config.toml
dataset = "single notes of musical instruments (NSynth)"
input = "log_mel"
norm = "batchnorm"
activation = "relu"
rnn_layers = 6
lr = 0.0035
one_sided = false
Rows from block 3 of a small multi-label audio tagger, named by matrix and row number. Each number is 50 + 15 x the weight over its row's rms, rounded and kept within 0 to 99. All counts start at 0.
After each channel's rows are labels from the 100 clips, of 14976, where the channel reaches its highest value: "responds to" is what is common among them. Only what is clearly more common there than usual is listed. The data: single notes of musical instruments (NSynth).
# conv: width-3 conv, stride 2 (model.blocks.3.conv.weight, 288x240x3, each kernel summed), inputs 0-79

conv.269:63 72 56 48 39 51 35 41 71 52 31 77 39 49 46 56 50 39 63 72 41 58 66 52 17 54 43 42 35 58 52 36 33 52 44 66 52 35 80 41 73 27 36 39 52 65 91 32 81 68 41 31 27 48 49 73 46 55 41 42 58 46 36 47 56 24 59 56 51 41 58 35 27 20 40 55 66 45 54 24
responds to: pitch class F; octave 4; note: F4

conv.239:87 52 51 62 56 53 47 63 22 63 65 91 56 59 52 55 73 47 41 45 53 39 86 45 59 11 29 48 36 29 38 46 37 58 51 44 26 41 49 88 46 61 45 44 52 53 79 66 45 30 74 39 46 39 42 53 53 43 40 07 35 55 88 41 38 62 26 59 64 46 61 63 91 17 48 36 54 41 72 50
responds to: bass; octave 1; octave 0; note: C#1

conv.31:62 83 54 41 87 52 29 75 77 27 44 66 91 41 52 62 71 72 73 22 65 65 61 34 72 46 34 48 60 66 59 49 74 51 74 59 27 37 40 60 57 75 45 71 45 45 50 41 39 23 23 83 37 42 22 50 47 53 39 57 46 34 43 59 45 67 52 51 51 47 45 71 46 56 52 65 48 54 28 70
responds to: bass; octave 1; octave 0; pitch class: C#

conv.178:34 42 70 67 51 41 38 40 64 31 44 49 40 29 70 47 54 44 29 35 42 53 35 53 63 19 43 60 69 27 63 38 32 52 63 39 24 58 46 70 80 55 59 55 22 85 29 64 55 62 57 36 58 58 54 53 66 59 41 72 38 67 43 75 39 53 56 19 56 32 73 46 54 48 56 45 26 47 55 59
responds to: synth lead

conv.98:81 35 69 55 67 77 28 47 66 54 53 52 85 29 61 63 51 20 38 34 50 51 50 56 55 28 53 55 42 65 48 34 34 38 88 73 65 50 43 41 63 45 61 43 67 37 68 53 61 51 39 59 80 55 45 60 59 44 34 32 21 58 49 75 46 67 61 45 43 38 58 78 49 74 59 45 53 73 21 55
responds to: bass; pitch class C#

conv.223:54 42 22 44 54 43 53 31 38 52 55 46 64 50 36 64 26 61 59 45 79 43 56 56 56 58 42 72 60 72 44 58 44 29 41 42 39 18 55 34 45 61 58 39 60 72 31 51 99 66 45 57 62 71 55 44 55 87 68 30 54 31 58 63 72 59 34 67 50 59 66 42 59 61 48 55 47 57 49 47
responds to: bass; octave 1; octave 0

conv.221:57 49 35 58 45 80 42 29 39 49 57 60 33 37 46 59 41 43 58 54 44 42 33 50 46 42 52 41 26 46 35 50 64 62 60 62 40 83 34 55 75 69 41 36 28 74 50 31 35 54 36 13 43 33 41 56 36 39 53 49 41 33 80 48 67 49 53 20 28 55 52 37 26 32 29 64 25 24 53 45
responds to: octave 3; pitch class G#; note: G#3; note: A3

conv.242:52 46 47 56 66 35 45 30 77 38 69 39 41 54 72 49 66 46 51 47 31 59 58 66 52 47 66 36 29 55 34 39 41 46 40 57 36 37 33 39 32 29 58 58 49 73 31 60 32 39 38 30 63 46 51 36 60 37 58 68 44 42 37 58 51 34 33 34 72 76 64 60 32 35 47 67 56 42 41 53
responds to: octave 7; mallet; pitch class A#

conv.268:61 50 56 49 42 29 32 63 61 33 75 48 38 56 46 26 72 63 90 44 36 36 26 35 52 51 40 42 38 71 52 47 48 53 70 41 48 60 51 58 25 41 54 44 43 43 56 48 43 60 39 54 53 74 44 70 41 54 62 39 62 34 51 35 09 65 69 29 81 42 32 44 47 74 40 49 47 49 72 34
responds to: bass; octave 0; pitch class A#

conv.127:52 93 49 46 50 56 53 45 52 58 44 10 59 75 75 71 54 27 70 31 42 56 37 32 47 51 51 55 56 32 50 40 63 47 44 73 15 57 29 57 62 38 46 32 42 40 30 44 53 72 43 43 54 60 48 68 28 55 43 90 32 40 38 28 47 43 33 52 59 48 50 69 69 61 61 83 83 20 63 52
responds to: synth lead

conv.80:68 75 26 44 69 59 51 35 66 68 55 53 58 79 31 78 40 36 53 24 45 40 80 57 50 49 64 43 41 38 32 60 55 18 49 71 71 39 46 18 54 31 48 65 50 64 35 31 76 55 26 39 44 48 34 58 54 39 36 61 43 32 54 61 73 59 64 36 53 29 58 44 64 22 50 53 74 67 42 34
responds to: synthetic; synth lead

conv.50:55 50 66 47 38 24 72 41 62 60 60 49 48 44 48 48 22 33 30 51 59 57 52 66 66 34 66 49 37 75 63 96 43 40 41 31 50 30 71 44 36 73 54 41 79 48 43 39 26 36 41 47 72 62 48 71 50 60 71 53 46 64 60 39 48 25 36 40 52 76 47 51 93 43 73 36 64 71 63 53
responds to: synthetic; bass; octave 1

conv.87:41 33 52 46 55 60 61 45 44 59 49 46 48 51 37 68 37 19 57 40 48 53 55 43 34 53 43 46 71 35 46 63 48 23 53 55 43 68 31 38 70 47 14 28 35 57 43 44 51 52 24 50 67 60 45 57 58 42 56 56 45 40 38 48 51 41 48 26 38 71 61 52 53 34 25 82 47 45 50 64
responds to: octave 4; pitch class C#; note: C#4

conv.116:47 58 70 61 56 49 60 62 47 64 42 49 66 45 48 56 74 57 24 43 40 52 73 65 55 46 54 63 57 59 67 47 66 11 42 62 13 54 54 51 30 78 55 65 50 50 40 59 59 67 57 43 47 32 37 47 58 44 75 54 55 54 60 54 28 30 54 52 67 28 57 48 72 47 34 64 51 72 60 32
responds to: octave 5; pitch class F; reed

conv.205:71 40 39 64 64 51 55 73 54 59 48 73 28 32 63 50 51 23 60 37 46 59 48 77 39 15 68 37 53 58 54 59 57 53 30 38 31 40 67 36 51 72 51 45 35 35 59 61 63 36 20 80 45 23 48 40 63 51 61 53 74 54 45 53 62 59 52 50 57 49 47 29 61 49 45 30 74 51 58 28
responds to: source: synthetic; octave 1; synth lead

conv.201:72 46 28 62 56 37 54 35 36 56 48 35 61 41 35 23 47 37 78 48 43 46 28 53 48 51 37 46 61 56 75 49 47 54 49 28 72 85 63 72 50 48 58 37 55 56 62 71 67 30 52 26 57 41 58 66 64 61 27 32 44 44 73 30 36 38 24 30 42 27 61 32 64 32 39 48 17 44 48 24
responds to: mallet

conv.90:41 19 50 38 49 59 35 51 49 36 46 40 65 66 61 67 49 59 27 49 36 18 32 40 33 31 57 36 35 48 52 20 44 28 41 42 73 61 55 43 54 41 57 60 29 25 32 53 47 47 52 67 54 72 50 25 65 52 86 78 51 57 29 43 33 53 58 27 49 45 75 52 61 53 42 40 49 42 44 60
responds to: organ; octave 1; pitch class C

conv.151:49 44 76 40 56 56 68 57 39 50 34 86 64 62 54 68 41 71 80 13 46 60 55 50 49 47 43 48 33 50 32 51 77 32 49 33 54 51 62 27 40 45 49 67 60 59 48 44 34 42 40 29 53 90 80 64 42 79 54 41 61 82 43 68 61 59 47 18 59 39 40 50 56 19 44 33 59 60 58 74
responds to: source: synthetic; octave 6; synth lead

conv.43:67 67 58 35 41 49 40 31 48 25 35 62 41 58 49 34 72 56 50 63 16 62 54 55 38 19 65 49 64 44 50 25 66 69 14 58 47 45 13 72 53 60 54 48 43 31 21 39 38 68 77 57 43 39 74 38 26 45 54 48 54 63 59 49 66 62 34 69 33 51 39 55 25 55 47 29 77 74 65 76
responds to: pitch class G; octave 6

conv.107:45 39 23 56 40 76 43 81 59 61 41 37 56 28 48 40 40 61 50 16 51 59 61 43 54 70 63 06 89 53 54 56 25 57 68 31 57 42 82 37 46 77 34 50 37 60 63 52 28 45 52 66 58 35 10 51 80 76 64 42 48 50 35 73 34 43 58 69 48 31 10 49 74 66 30 42 27 56 58 69
responds to: octave 1; bass; note: C#1

conv.287:51 34 39 67 50 55 31 77 54 50 45 54 77 32 56 28 87 37 57 73 46 68 47 35 60 36 29 33 53 29 42 77 54 43 44 64 74 40 30 25 52 31 56 77 69 74 58 69 53 35 55 21 75 66 44 36 23 61 53 56 54 77 50 51 26 42 62 37 57 68 43 68 49 45 37 57 62 68 50 72
responds to: pitch class A#; octave 5; note: A#5; octave 6

conv.174:49 65 46 61 54 41 50 27 63 68 48 62 41 39 73 31 48 42 68 61 35 51 10 55 27 28 48 51 51 36 42 31 52 29 55 46 43 39 68 61 56 48 34 42 52 73 58 54 40 52 59 37 65 72 64 63 26 56 55 74 44 56 28 52 55 60 55 70 49 42 48 50 39 78 90 37 67 60 58 80
responds to: pitch class B

conv.240:32 21 71 89 43 51 41 63 37 40 41 72 51 15 42 48 55 52 72 41 60 30 41 50 69 36 52 35 41 60 55 53 47 53 58 60 52 53 43 58 74 32 55 37 55 34 36 35 50 73 27 29 30 50 55 36 51 50 37 45 52 41 49 37 76 74 45 77 70 25 47 44 50 77 75 31 55 43 66 56
responds to: octave 4; pitch class C#; note: C#4; note: G#5

conv.26:54 51 29 49 50 60 64 99 77 32 43 68 44 48 65 82 46 62 27 37 43 45 69 59 43 57 40 65 37 61 48 55 57 57 19 36 36 43 51 42 49 69 51 37 35 42 48 76 46 79 58 48 55 61 36 46 53 57 39 43 55 77 65 48 43 59 45 11 46 36 54 33 63 80 67 41 36 43 37 30
responds to: pitch class F; octave 5; note: F5

conv.189:70 19 36 51 36 47 76 21 24 51 78 63 56 65 48 73 27 27 43 61 47 33 45 53 48 46 34 54 49 35 47 57 37 80 43 43 42 61 56 80 14 26 56 37 48 36 53 50 65 48 45 44 40 59 32 35 56 65 62 44 55 49 70 35 46 41 52 24 53 79 46 42 66 40 28 68 70 54 41 19
responds to: pitch class D#

conv.217:63 72 52 53 30 48 50 50 67 71 56 57 39 55 59 37 47 51 28 44 71 48 50 45 60 44 28 68 32 69 71 56 36 58 71 59 53 41 68 56 42 35 61 49 72 65 67 40 51 67 44 40 39 41 40 64 66 81 61 43 51 44 44 25 73 61 62 69 37 44 26 76 34 47 97 94 43 73 61 47
responds to: synthetic; instrument family: bass; pitch class A; octave 7

conv.251:67 46 59 52 36 77 29 52 69 60 54 56 59 41 33 63 47 38 73 49 53 37 41 77 39 69 37 52 58 49 62 62 55 86 24 56 48 37 73 43 59 55 59 36 44 44 70 54 23 45 58 34 55 52 39 50 27 36 52 60 55 46 72 64 54 48 64 15 62 60 50 52 48 75 69 41 70 35 46 66
responds to: pitch class F

conv.106:58 36 50 55 41 55 46 33 51 48 35 75 47 46 76 57 60 61 46 24 61 39 28 83 24 38 33 40 53 46 67 77 61 62 84 18 46 50 33 44 57 56 32 33 58 61 51 60 44 53 40 67 36 61 50 21 73 16 49 12 36 79 32 63 26 53 67 44 54 53 71 51 44 61 69 32 37 42 43 66
responds to: guitar; octave 7

conv.193:56 50 38 78 60 27 29 62 54 33 72 52 56 56 56 49 44 41 87 38 53 25 72 52 35 38 28 41 23 34 60 70 52 21 53 45 40 39 39 50 44 77 51 51 59 43 42 48 35 29 55 55 42 14 22 56 31 30 99 43 40 72 79 53 42 59 71 35 31 36 52 41 57 41 54 29 60 42 72 60
responds to: bass; octave 1; octave 0

conv.128:51 49 69 53 48 62 44 45 65 46 29 45 39 32 44 44 34 83 66 51 72 67 62 52 74 40 54 77 14 39 50 56 34 55 61 52 53 52 17 58 49 54 25 66 33 31 57 34 72 41 55 66 44 66 62 58 35 46 27 29 55 51 42 56 62 28 47 52 39 16 53 47 34 26 61 56 52 54 47 42
responds to: synth lead

conv.52:31 61 86 66 53 67 61 49 36 74 47 33 32 76 48 43 33 67 45 69 43 54 38 51 70 53 72 52 29 55 44 76 48 48 81 58 58 53 60 58 47 58 40 48 40 33 53 47 44 43 48 61 57 45 30 52 43 54 55 54 35 54 54 74 72 37 52 44 50 66 41 52 47 54 49 60 41 30 64 35
responds to: electronic; organ; octave 2

conv.258:24 82 64 45 73 27 60 55 69 44 22 47 46 53 75 32 36 53 43 53 43 45 51 19 53 35 45 29 39 75 33 56 44 67 63 53 55 52 47 93 45 53 65 49 33 66 50 46 42 39 45 70 62 29 54 54 42 42 25 52 54 72 22 62 50 61 54 48 53 42 59 59 44 44 55 52 40 48 67 47
responds to: mallet; octave 7

conv.35:44 61 67 68 56 45 29 36 80 50 28 58 45 47 64 68 31 44 81 47 45 49 48 42 59 55 47 36 51 62 45 76 63 61 36 41 57 61 44 52 49 43 41 53 47 08 60 49 65 54 30 58 41 56 37 29 54 38 43 59 49 26 47 41 58 53 92 83 43 55 75 83 49 40 51 80 57 37 61 03
responds to: pitch class F; octave 4; note: F4; note: C#5

conv.56:51 42 43 53 28 69 37 57 50 61 57 19 51 70 54 52 65 54 39 22 62 27 51 54 73 49 28 55 99 41 45 31 56 48 47 60 66 54 31 57 72 53 83 42 25 48 50 66 51 63 29 33 58 52 58 24 52 70 53 54 36 57 50 48 47 32 24 25 47 29 19 41 47 12 38 38 29 74 39 80
responds to: octave 5; pitch class A; note: A5

conv.225:66 54 43 39 42 63 64 44 51 36 53 62 77 07 47 58 58 43 65 48 50 58 39 63 51 82 57 45 32 52 34 54 37 22 27 73 46 47 41 95 43 67 49 43 39 64 69 43 52 24 78 38 44 48 58 49 49 40 73 42 27 82 43 43 46 60 28 69 51 51 67 41 50 61 59 35 44 53 54 22
responds to: octave 1; bass; octave 0

conv.181:39 48 49 54 46 53 54 49 42 68 50 55 46 55 27 55 50 49 75 45 37 77 49 45 50 74 59 44 88 41 81 52 48 38 38 29 34 41 58 68 67 60 64 59 51 52 37 76 53 91 51 43 50 58 80 47 51 61 51 45 52 49 27 48 59 73 45 23 75 22 40 46 60 44 26 18 70 52 59 46
responds to: octave 4; pitch class A#; note: A#4

conv.121:48 54 44 27 68 45 49 49 31 42 43 56 44 62 48 63 58 48 38 54 22 71 32 70 43 61 60 28 64 51 73 32 45 02 87 31 61 59 49 55 40 37 61 32 50 55 52 33 40 49 37 65 34 42 46 40 40 77 56 74 51 54 24 64 57 33 76 31 83 34 53 63 55 40 64 29 49 51 52 24
responds to: octave 7; octave 6; synth lead

conv.79:37 51 42 61 57 66 55 58 34 60 28 51 50 49 34 51 65 58 38 27 58 33 26 40 63 60 38 77 48 40 46 55 53 58 55 61 51 53 18 61 69 38 55 46 61 36 59 52 36 63 39 46 88 50 59 36 67 46 81 24 59 62 30 75 42 84 38 38 57 34 51 54 45 74 25 36 49 33 39 46
responds to: mallet; octave 7

conv.148:45 36 46 49 42 45 47 52 43 44 62 25 51 44 38 54 37 42 50 30 66 33 54 50 60 35 50 41 26 56 55 30 43 37 58 53 53 46 51 36 38 36 51 64 45 63 71 60 34 51 40 40 74 60 51 76 39 35 53 46 51 63 65 56 61 51 25 21 51 49 38 35 46 34 70 36 77 53 41 69
responds to: organ

conv.131:46 35 52 48 40 28 67 48 36 48 45 70 48 76 41 48 50 69 45 72 39 48 60 39 49 49 39 37 26 54 59 65 49 14 55 54 37 66 68 21 41 53 44 67 44 54 36 63 40 38 36 39 27 58 51 48 54 53 70 50 42 42 59 55 27 48 61 47 58 37 51 65 70 37 10 33 30 69 63 46
responds to: organ; pitch class C; pitch class B

conv.60:66 75 24 50 21 51 33 22 63 62 30 26 53 66 31 37 36 29 48 37 30 52 38 54 33 31 78 33 55 69 49 55 46 52 56 68 49 47 58 51 53 60 63 38 78 66 41 29 82 53 35 60 34 41 72 56 47 86 44 62 82 43 70 66 35 33 56 48 48 65 21 62 50 49 44 59 14 48 63 33
responds to: octave 1; bass; pitch class G; note: G1

conv.203:90 52 27 67 71 36 62 56 41 65 36 42 32 66 26 57 40 56 73 56 40 34 70 78 63 20 64 34 46 85 42 41 52 57 62 36 52 81 56 51 71 40 60 52 60 38 37 50 28 39 62 27 55 27 43 46 47 53 54 65 43 41 88 39 34 37 54 65 48 38 14 43 45 58 50 32 30 55 35 40
responds to: organ; pitch class A#; pitch class F#

conv.71:91 66 54 63 13 30 83 53 53 40 73 42 70 61 21 71 36 51 65 69 35 63 49 50 40 34 57 58 43 49 37 86 48 58 38 79 21 28 17 58 41 61 63 55 51 56 39 52 63 25 70 20 37 49 20 45 52 49 52 56 36 43 54 44 27 57 14 24 62 56 45 64 34 34 36 46 75 31 39 32
responds to: octave 5; pitch class C#; note: C#5

conv.244:60 77 61 32 34 43 37 44 47 40 24 39 39 49 47 37 51 40 52 51 46 34 43 51 68 16 45 71 27 52 68 62 57 49 70 46 42 36 63 30 66 38 37 28 70 44 37 66 50 60 41 35 33 37 31 40 54 46 58 44 52 31 60 51 61 62 63 41 78 53 78 62 29 95 43 79 41 23 70 43
responds to: pitch class B

conv.275:54 58 49 55 37 32 72 59 55 49 49 53 37 55 51 30 34 49 61 66 52 70 44 69 54 47 45 27 42 34 53 38 56 50 42 37 51 41 49 59 30 67 44 29 54 51 52 62 62 62 51 53 73 61 72 51 46 56 39 50 32 43 76 43 61 31 41 23 47 71 25 60 52 00 37 52 52 36 56 67
responds to: guitar; octave 0

conv.89:46 60 52 48 29 44 45 62 41 51 32 49 32 33 18 59 64 52 37 44 33 68 38 61 16 45 40 70 40 53 45 43 34 41 24 67 27 41 53 22 45 45 63 45 46 56 68 44 52 57 27 66 44 56 43 69 57 52 66 74 55 62 29 49 70 61 43 47 42 54 29 59 87 71 63 19 33 24 31 48
responds to: pitch class E; octave 5; note: E5

conv.266:47 49 34 29 50 52 48 66 79 36 63 52 38 28 78 44 68 26 37 67 53 54 49 34 66 57 80 40 61 87 22 46 46 25 55 40 56 63 47 47 49 42 41 42 45 23 42 20 34 33 56 35 62 45 52 63 82 60 57 35 49 69 35 60 68 60 36 67 64 56 85 43 70 34 38 21 50 67 55 58
responds to: pitch class B

conv.44:61 54 51 51 34 69 73 37 58 53 38 60 37 46 59 44 63 44 45 68 72 61 39 46 42 66 42 38 07 64 87 55 30 35 50 41 41 50 35 47 55 64 71 38 80 43 48 84 61 66 43 51 57 50 35 50 71 61 30 57 32 62 55 34 45 37 33 69 55 40 86 67 32 55 66 30 30 39 50 49
responds to: pitch class B; octave 3; organ; note: B3

conv.14:41 31 43 54 58 28 45 44 57 48 43 84 46 58 32 29 48 66 39 75 48 58 41 39 62 50 54 40 43 31 50 45 50 27 32 46 44 56 79 64 52 38 39 48 42 40 74 44 43 62 86 35 65 55 63 56 61 26 84 38 38 30 09 76 53 47 95 49 61 67 65 41 24 62 43 26 42 42 32 61
responds to: octave 1; bass; synthetic; note: C#1

conv.197:50 73 53 41 73 65 58 56 21 51 74 32 44 52 62 59 65 42 30 57 67 55 42 45 55 38 62 42 74 41 37 59 47 49 34 61 62 55 39 43 46 60 54 51 58 19 60 62 27 74 46 45 26 51 69 67 54 46 65 57 59 49 50 52 40 50 39 40 32 54 75 36 44 58 41 39 57 49 29 32
responds to: pitch class D; octave 4; note: D4

conv.102:30 31 74 56 57 14 31 67 70 19 57 25 66 58 50 33 44 45 75 35 48 23 41 38 40 51 37 53 60 42 36 66 36 75 58 39 80 57 22 49 52 49 29 26 41 43 45 46 54 50 41 32 68 77 59 51 38 63 50 32 34 90 71 42 47 35 47 31 53 35 54 52 33 46 42 29 36 34 39 44
responds to: pitch class A#; octave 6; octave 4; note: A#6

conv.21:33 72 67 85 67 34 55 47 45 55 49 66 18 68 63 42 42 60 60 51 46 54 28 34 55 65 47 71 24 48 34 30 49 40 38 54 99 43 52 54 34 54 51 48 59 46 60 54 26 61 47 61 59 58 54 54 37 51 29 42 63 65 62 66 63 40 58 45 39 57 83 63 74 43 52 12 83 48 70 23
responds to: mallet; octave 7; octave 6

conv.140:56 70 62 71 45 52 55 32 48 63 50 36 59 42 61 92 49 44 46 39 60 41 28 49 47 65 60 86 52 36 68 43 51 69 40 36 47 75 47 47 51 55 43 42 32 66 74 64 50 46 53 57 22 72 79 14 38 48 48 10 40 73 63 20 48 08 58 51 43 74 40 59 56 64 33 52 53 72 45 49
responds to: pitch class E; guitar; note: E4; octave 0

conv.200:80 23 34 48 59 40 36 33 94 44 67 40 65 74 46 43 66 56 36 41 67 71 63 59 68 57 56 43 73 46 22 49 48 38 79 35 39 76 45 47 79 65 38 63 59 32 54 85 30 63 78 81 54 43 30 35 54 53 46 52 52 32 41 24 36 68 40 51 67 75 48 65 47 47 47 61 59 41 49 39
responds to: bass; octave 0; octave 1; pitch class C

conv.253:59 52 42 37 37 60 65 56 42 60 70 47 58 41 46 44 75 42 24 49 31 51 51 46 80 39 36 30 75 87 55 47 43 25 49 59 64 90 49 56 89 82 39 67 48 58 35 46 15 18 32 52 18 55 21 33 59 64 43 25 52 36 24 28 56 42 70 41 41 77 55 47 41 52 30 65 34 46 41 63
responds to: octave 1; guitar

conv.215:63 57 40 65 38 65 35 67 36 48 81 75 64 28 46 33 55 44 45 43 39 46 33 43 40 32 31 38 43 56 65 27 35 76 52 34 33 33 51 45 42 70 60 35 58 38 64 80 46 74 72 51 66 47 55 32 42 53 46 01 58 26 51 60 75 41 78 64 69 44 27 34 81 75 83 48 57 70 53 81
responds to: synthetic; bass; pitch class A#

conv.155:71 43 74 56 53 35 35 63 45 61 39 56 61 34 89 45 47 51 24 21 39 60 38 87 40 83 50 36 60 55 50 65 82 49 67 39 44 42 62 50 29 57 48 45 56 36 53 64 90 50 32 53 35 40 34 58 42 47 64 69 38 48 43 40 59 51 40 62 71 39 38 41 45 34 46 42 63 35 30 47
responds to: synthetic; synth lead

conv.114:25 56 43 52 47 46 82 62 32 45 38 46 32 23 35 52 46 44 37 26 54 53 71 44 85 46 41 38 48 21 47 52 56 49 46 88 55 36 65 50 71 36 46 72 40 54 48 61 36 40 58 48 47 42 58 48 39 78 56 45 69 56 61 44 58 65 16 64 35 37 43 69 36 68 54 21 68 39 40 42
responds to: electronic; organ; octave 3; pitch class: D

conv.261:63 43 66 56 69 44 36 48 25 46 40 40 62 70 52 44 20 53 55 40 59 61 30 67 56 67 71 41 38 27 56 53 45 47 28 17 78 55 66 37 68 41 60 40 20 36 64 54 55 58 59 51 60 65 45 21 57 21 58 27 35 29 42 35 55 62 62 63 57 66 37 31 34 65 69 54 45 47 47 28
responds to: electronic; organ; octave 2; octave 1

conv.11:39 41 38 57 27 39 67 63 61 25 22 84 60 48 52 42 28 49 64 55 81 46 56 34 44 58 45 74 45 41 75 67 48 49 62 33 35 59 34 47 37 50 50 73 39 78 51 41 50 50 40 74 22 55 43 44 49 47 63 40 59 55 52 62 75 80 54 41 41 59 39 64 29 55 52 61 21 56 51 64
responds to: octave 4; pitch class C; octave 7; note: C7

conv.39:58 21 36 23 43 50 92 52 37 48 50 56 49 74 74 60 64 29 43 58 32 67 50 56 52 23 14 57 75 41 50 72 45 51 66 32 51 56 56 60 57 30 56 59 48 42 32 58 66 60 42 53 29 46 35 42 44 20 47 48 41 48 42 33 61 38 74 35 36 42 41 27 61 61 43 57 43 75 60 51
responds to: octave 6; pitch class C#; note: C#6; note: F#5

conv.126:44 61 66 53 44 52 57 40 75 77 49 43 45 46 43 65 52 52 35 43 42 34 45 26 56 45 58 52 64 59 42 62 73 66 53 63 64 22 69 57 71 49 28 23 41 24 52 43 43 68 53 42 22 32 54 24 48 23 49 62 37 45 63 58 65 40 37 44 51 15 76 77 74 73 55 54 54 59 49 52
responds to: synth lead

conv.75:52 21 50 66 64 29 87 47 26 46 63 75 69 35 65 64 54 36 59 76 45 50 54 35 82 48 54 40 45 62 23 32 55 29 31 60 65 60 43 58 37 69 32 60 51 45 59 74 67 28 44 49 26 63 35 43 60 41 52 53 49 56 64 33 32 42 93 40 35 74 70 38 68 66 59 67 56 74 42 48
responds to: octave 6; pitch class F#; note: F#6

conv.248:75 38 55 37 62 65 72 34 18 52 62 39 51 51 70 88 63 80 41 47 65 50 41 54 40 55 26 61 50 60 82 48 38 47 57 52 55 36 45 48 56 48 50 38 28 55 52 29 46 37 51 34 45 82 38 38 27 24 53 59 38 06 40 76 51 58 60 48 54 43 54 48 70 58 26 45 41 57 44 25
responds to: octave 7

conv.212:44 53 56 57 39 56 31 44 52 27 29 38 21 21 43 91 41 82 51 64 59 32 65 55 58 39 60 75 50 40 32 36 46 72 53 46 29 46 40 72 51 47 47 55 62 20 59 40 60 39 81 64 35 61 55 78 22 38 32 35 52 78 69 33 45 37 66 56 58 35 68 57 70 30 51 52 54 44 75 34
responds to: octave 3; pitch class A; octave 7; note: A3

conv.262:39 24 50 48 25 46 14 25 42 77 43 51 30 43 47 77 51 46 31 45 60 57 47 90 53 65 40 45 53 29 66 43 49 70 60 39 36 16 38 58 39 62 14 79 56 67 62 42 37 65 28 48 57 77 59 59 62 68 61 61 51 42 41 70 53 80 42 33 59 51 36 46 42 42 46 52 78 36 56 39
responds to: pitch class A#; octave 3; note: A#3

conv.162:46 30 37 27 54 65 75 30 26 63 57 57 40 37 41 49 38 28 39 44 44 42 73 35 59 30 81 56 40 54 47 52 40 40 47 36 33 25 67 67 45 27 72 49 52 43 87 51 52 40 53 67 65 54 45 60 48 73 73 23 40 31 59 74 47 66 23 41 16 70 16 51 52 24 62 49 62 45 50 65
responds to: acoustic; brass; octave 1; pitch class: F

conv.81:56 27 66 66 61 59 49 28 62 70 26 36 58 55 24 57 75 73 41 58 67 59 66 47 44 61 53 24 45 72 37 36 47 51 29 62 52 52 33 61 59 36 69 60 51 68 77 67 47 30 49 49 49 39 31 56 36 53 37 65 29 36 37 49 48 23 62 29 88 45 78 44 29 40 38 56 34 58 46 41
responds to: mallet; pitch class A; pitch class: A#

conv.82:71 28 60 70 35 60 57 31 37 56 52 32 32 51 53 49 55 48 72 57 21 89 38 57 60 65 37 58 42 45 38 44 63 63 32 29 40 52 42 86 34 33 51 81 62 59 49 59 52 52 60 58 43 45 48 48 63 31 27 75 53 45 49 42 54 46 61 42 48 56 54 46 34 53 49 43 36 55 24 38
responds to: synthetic; bass; octave 7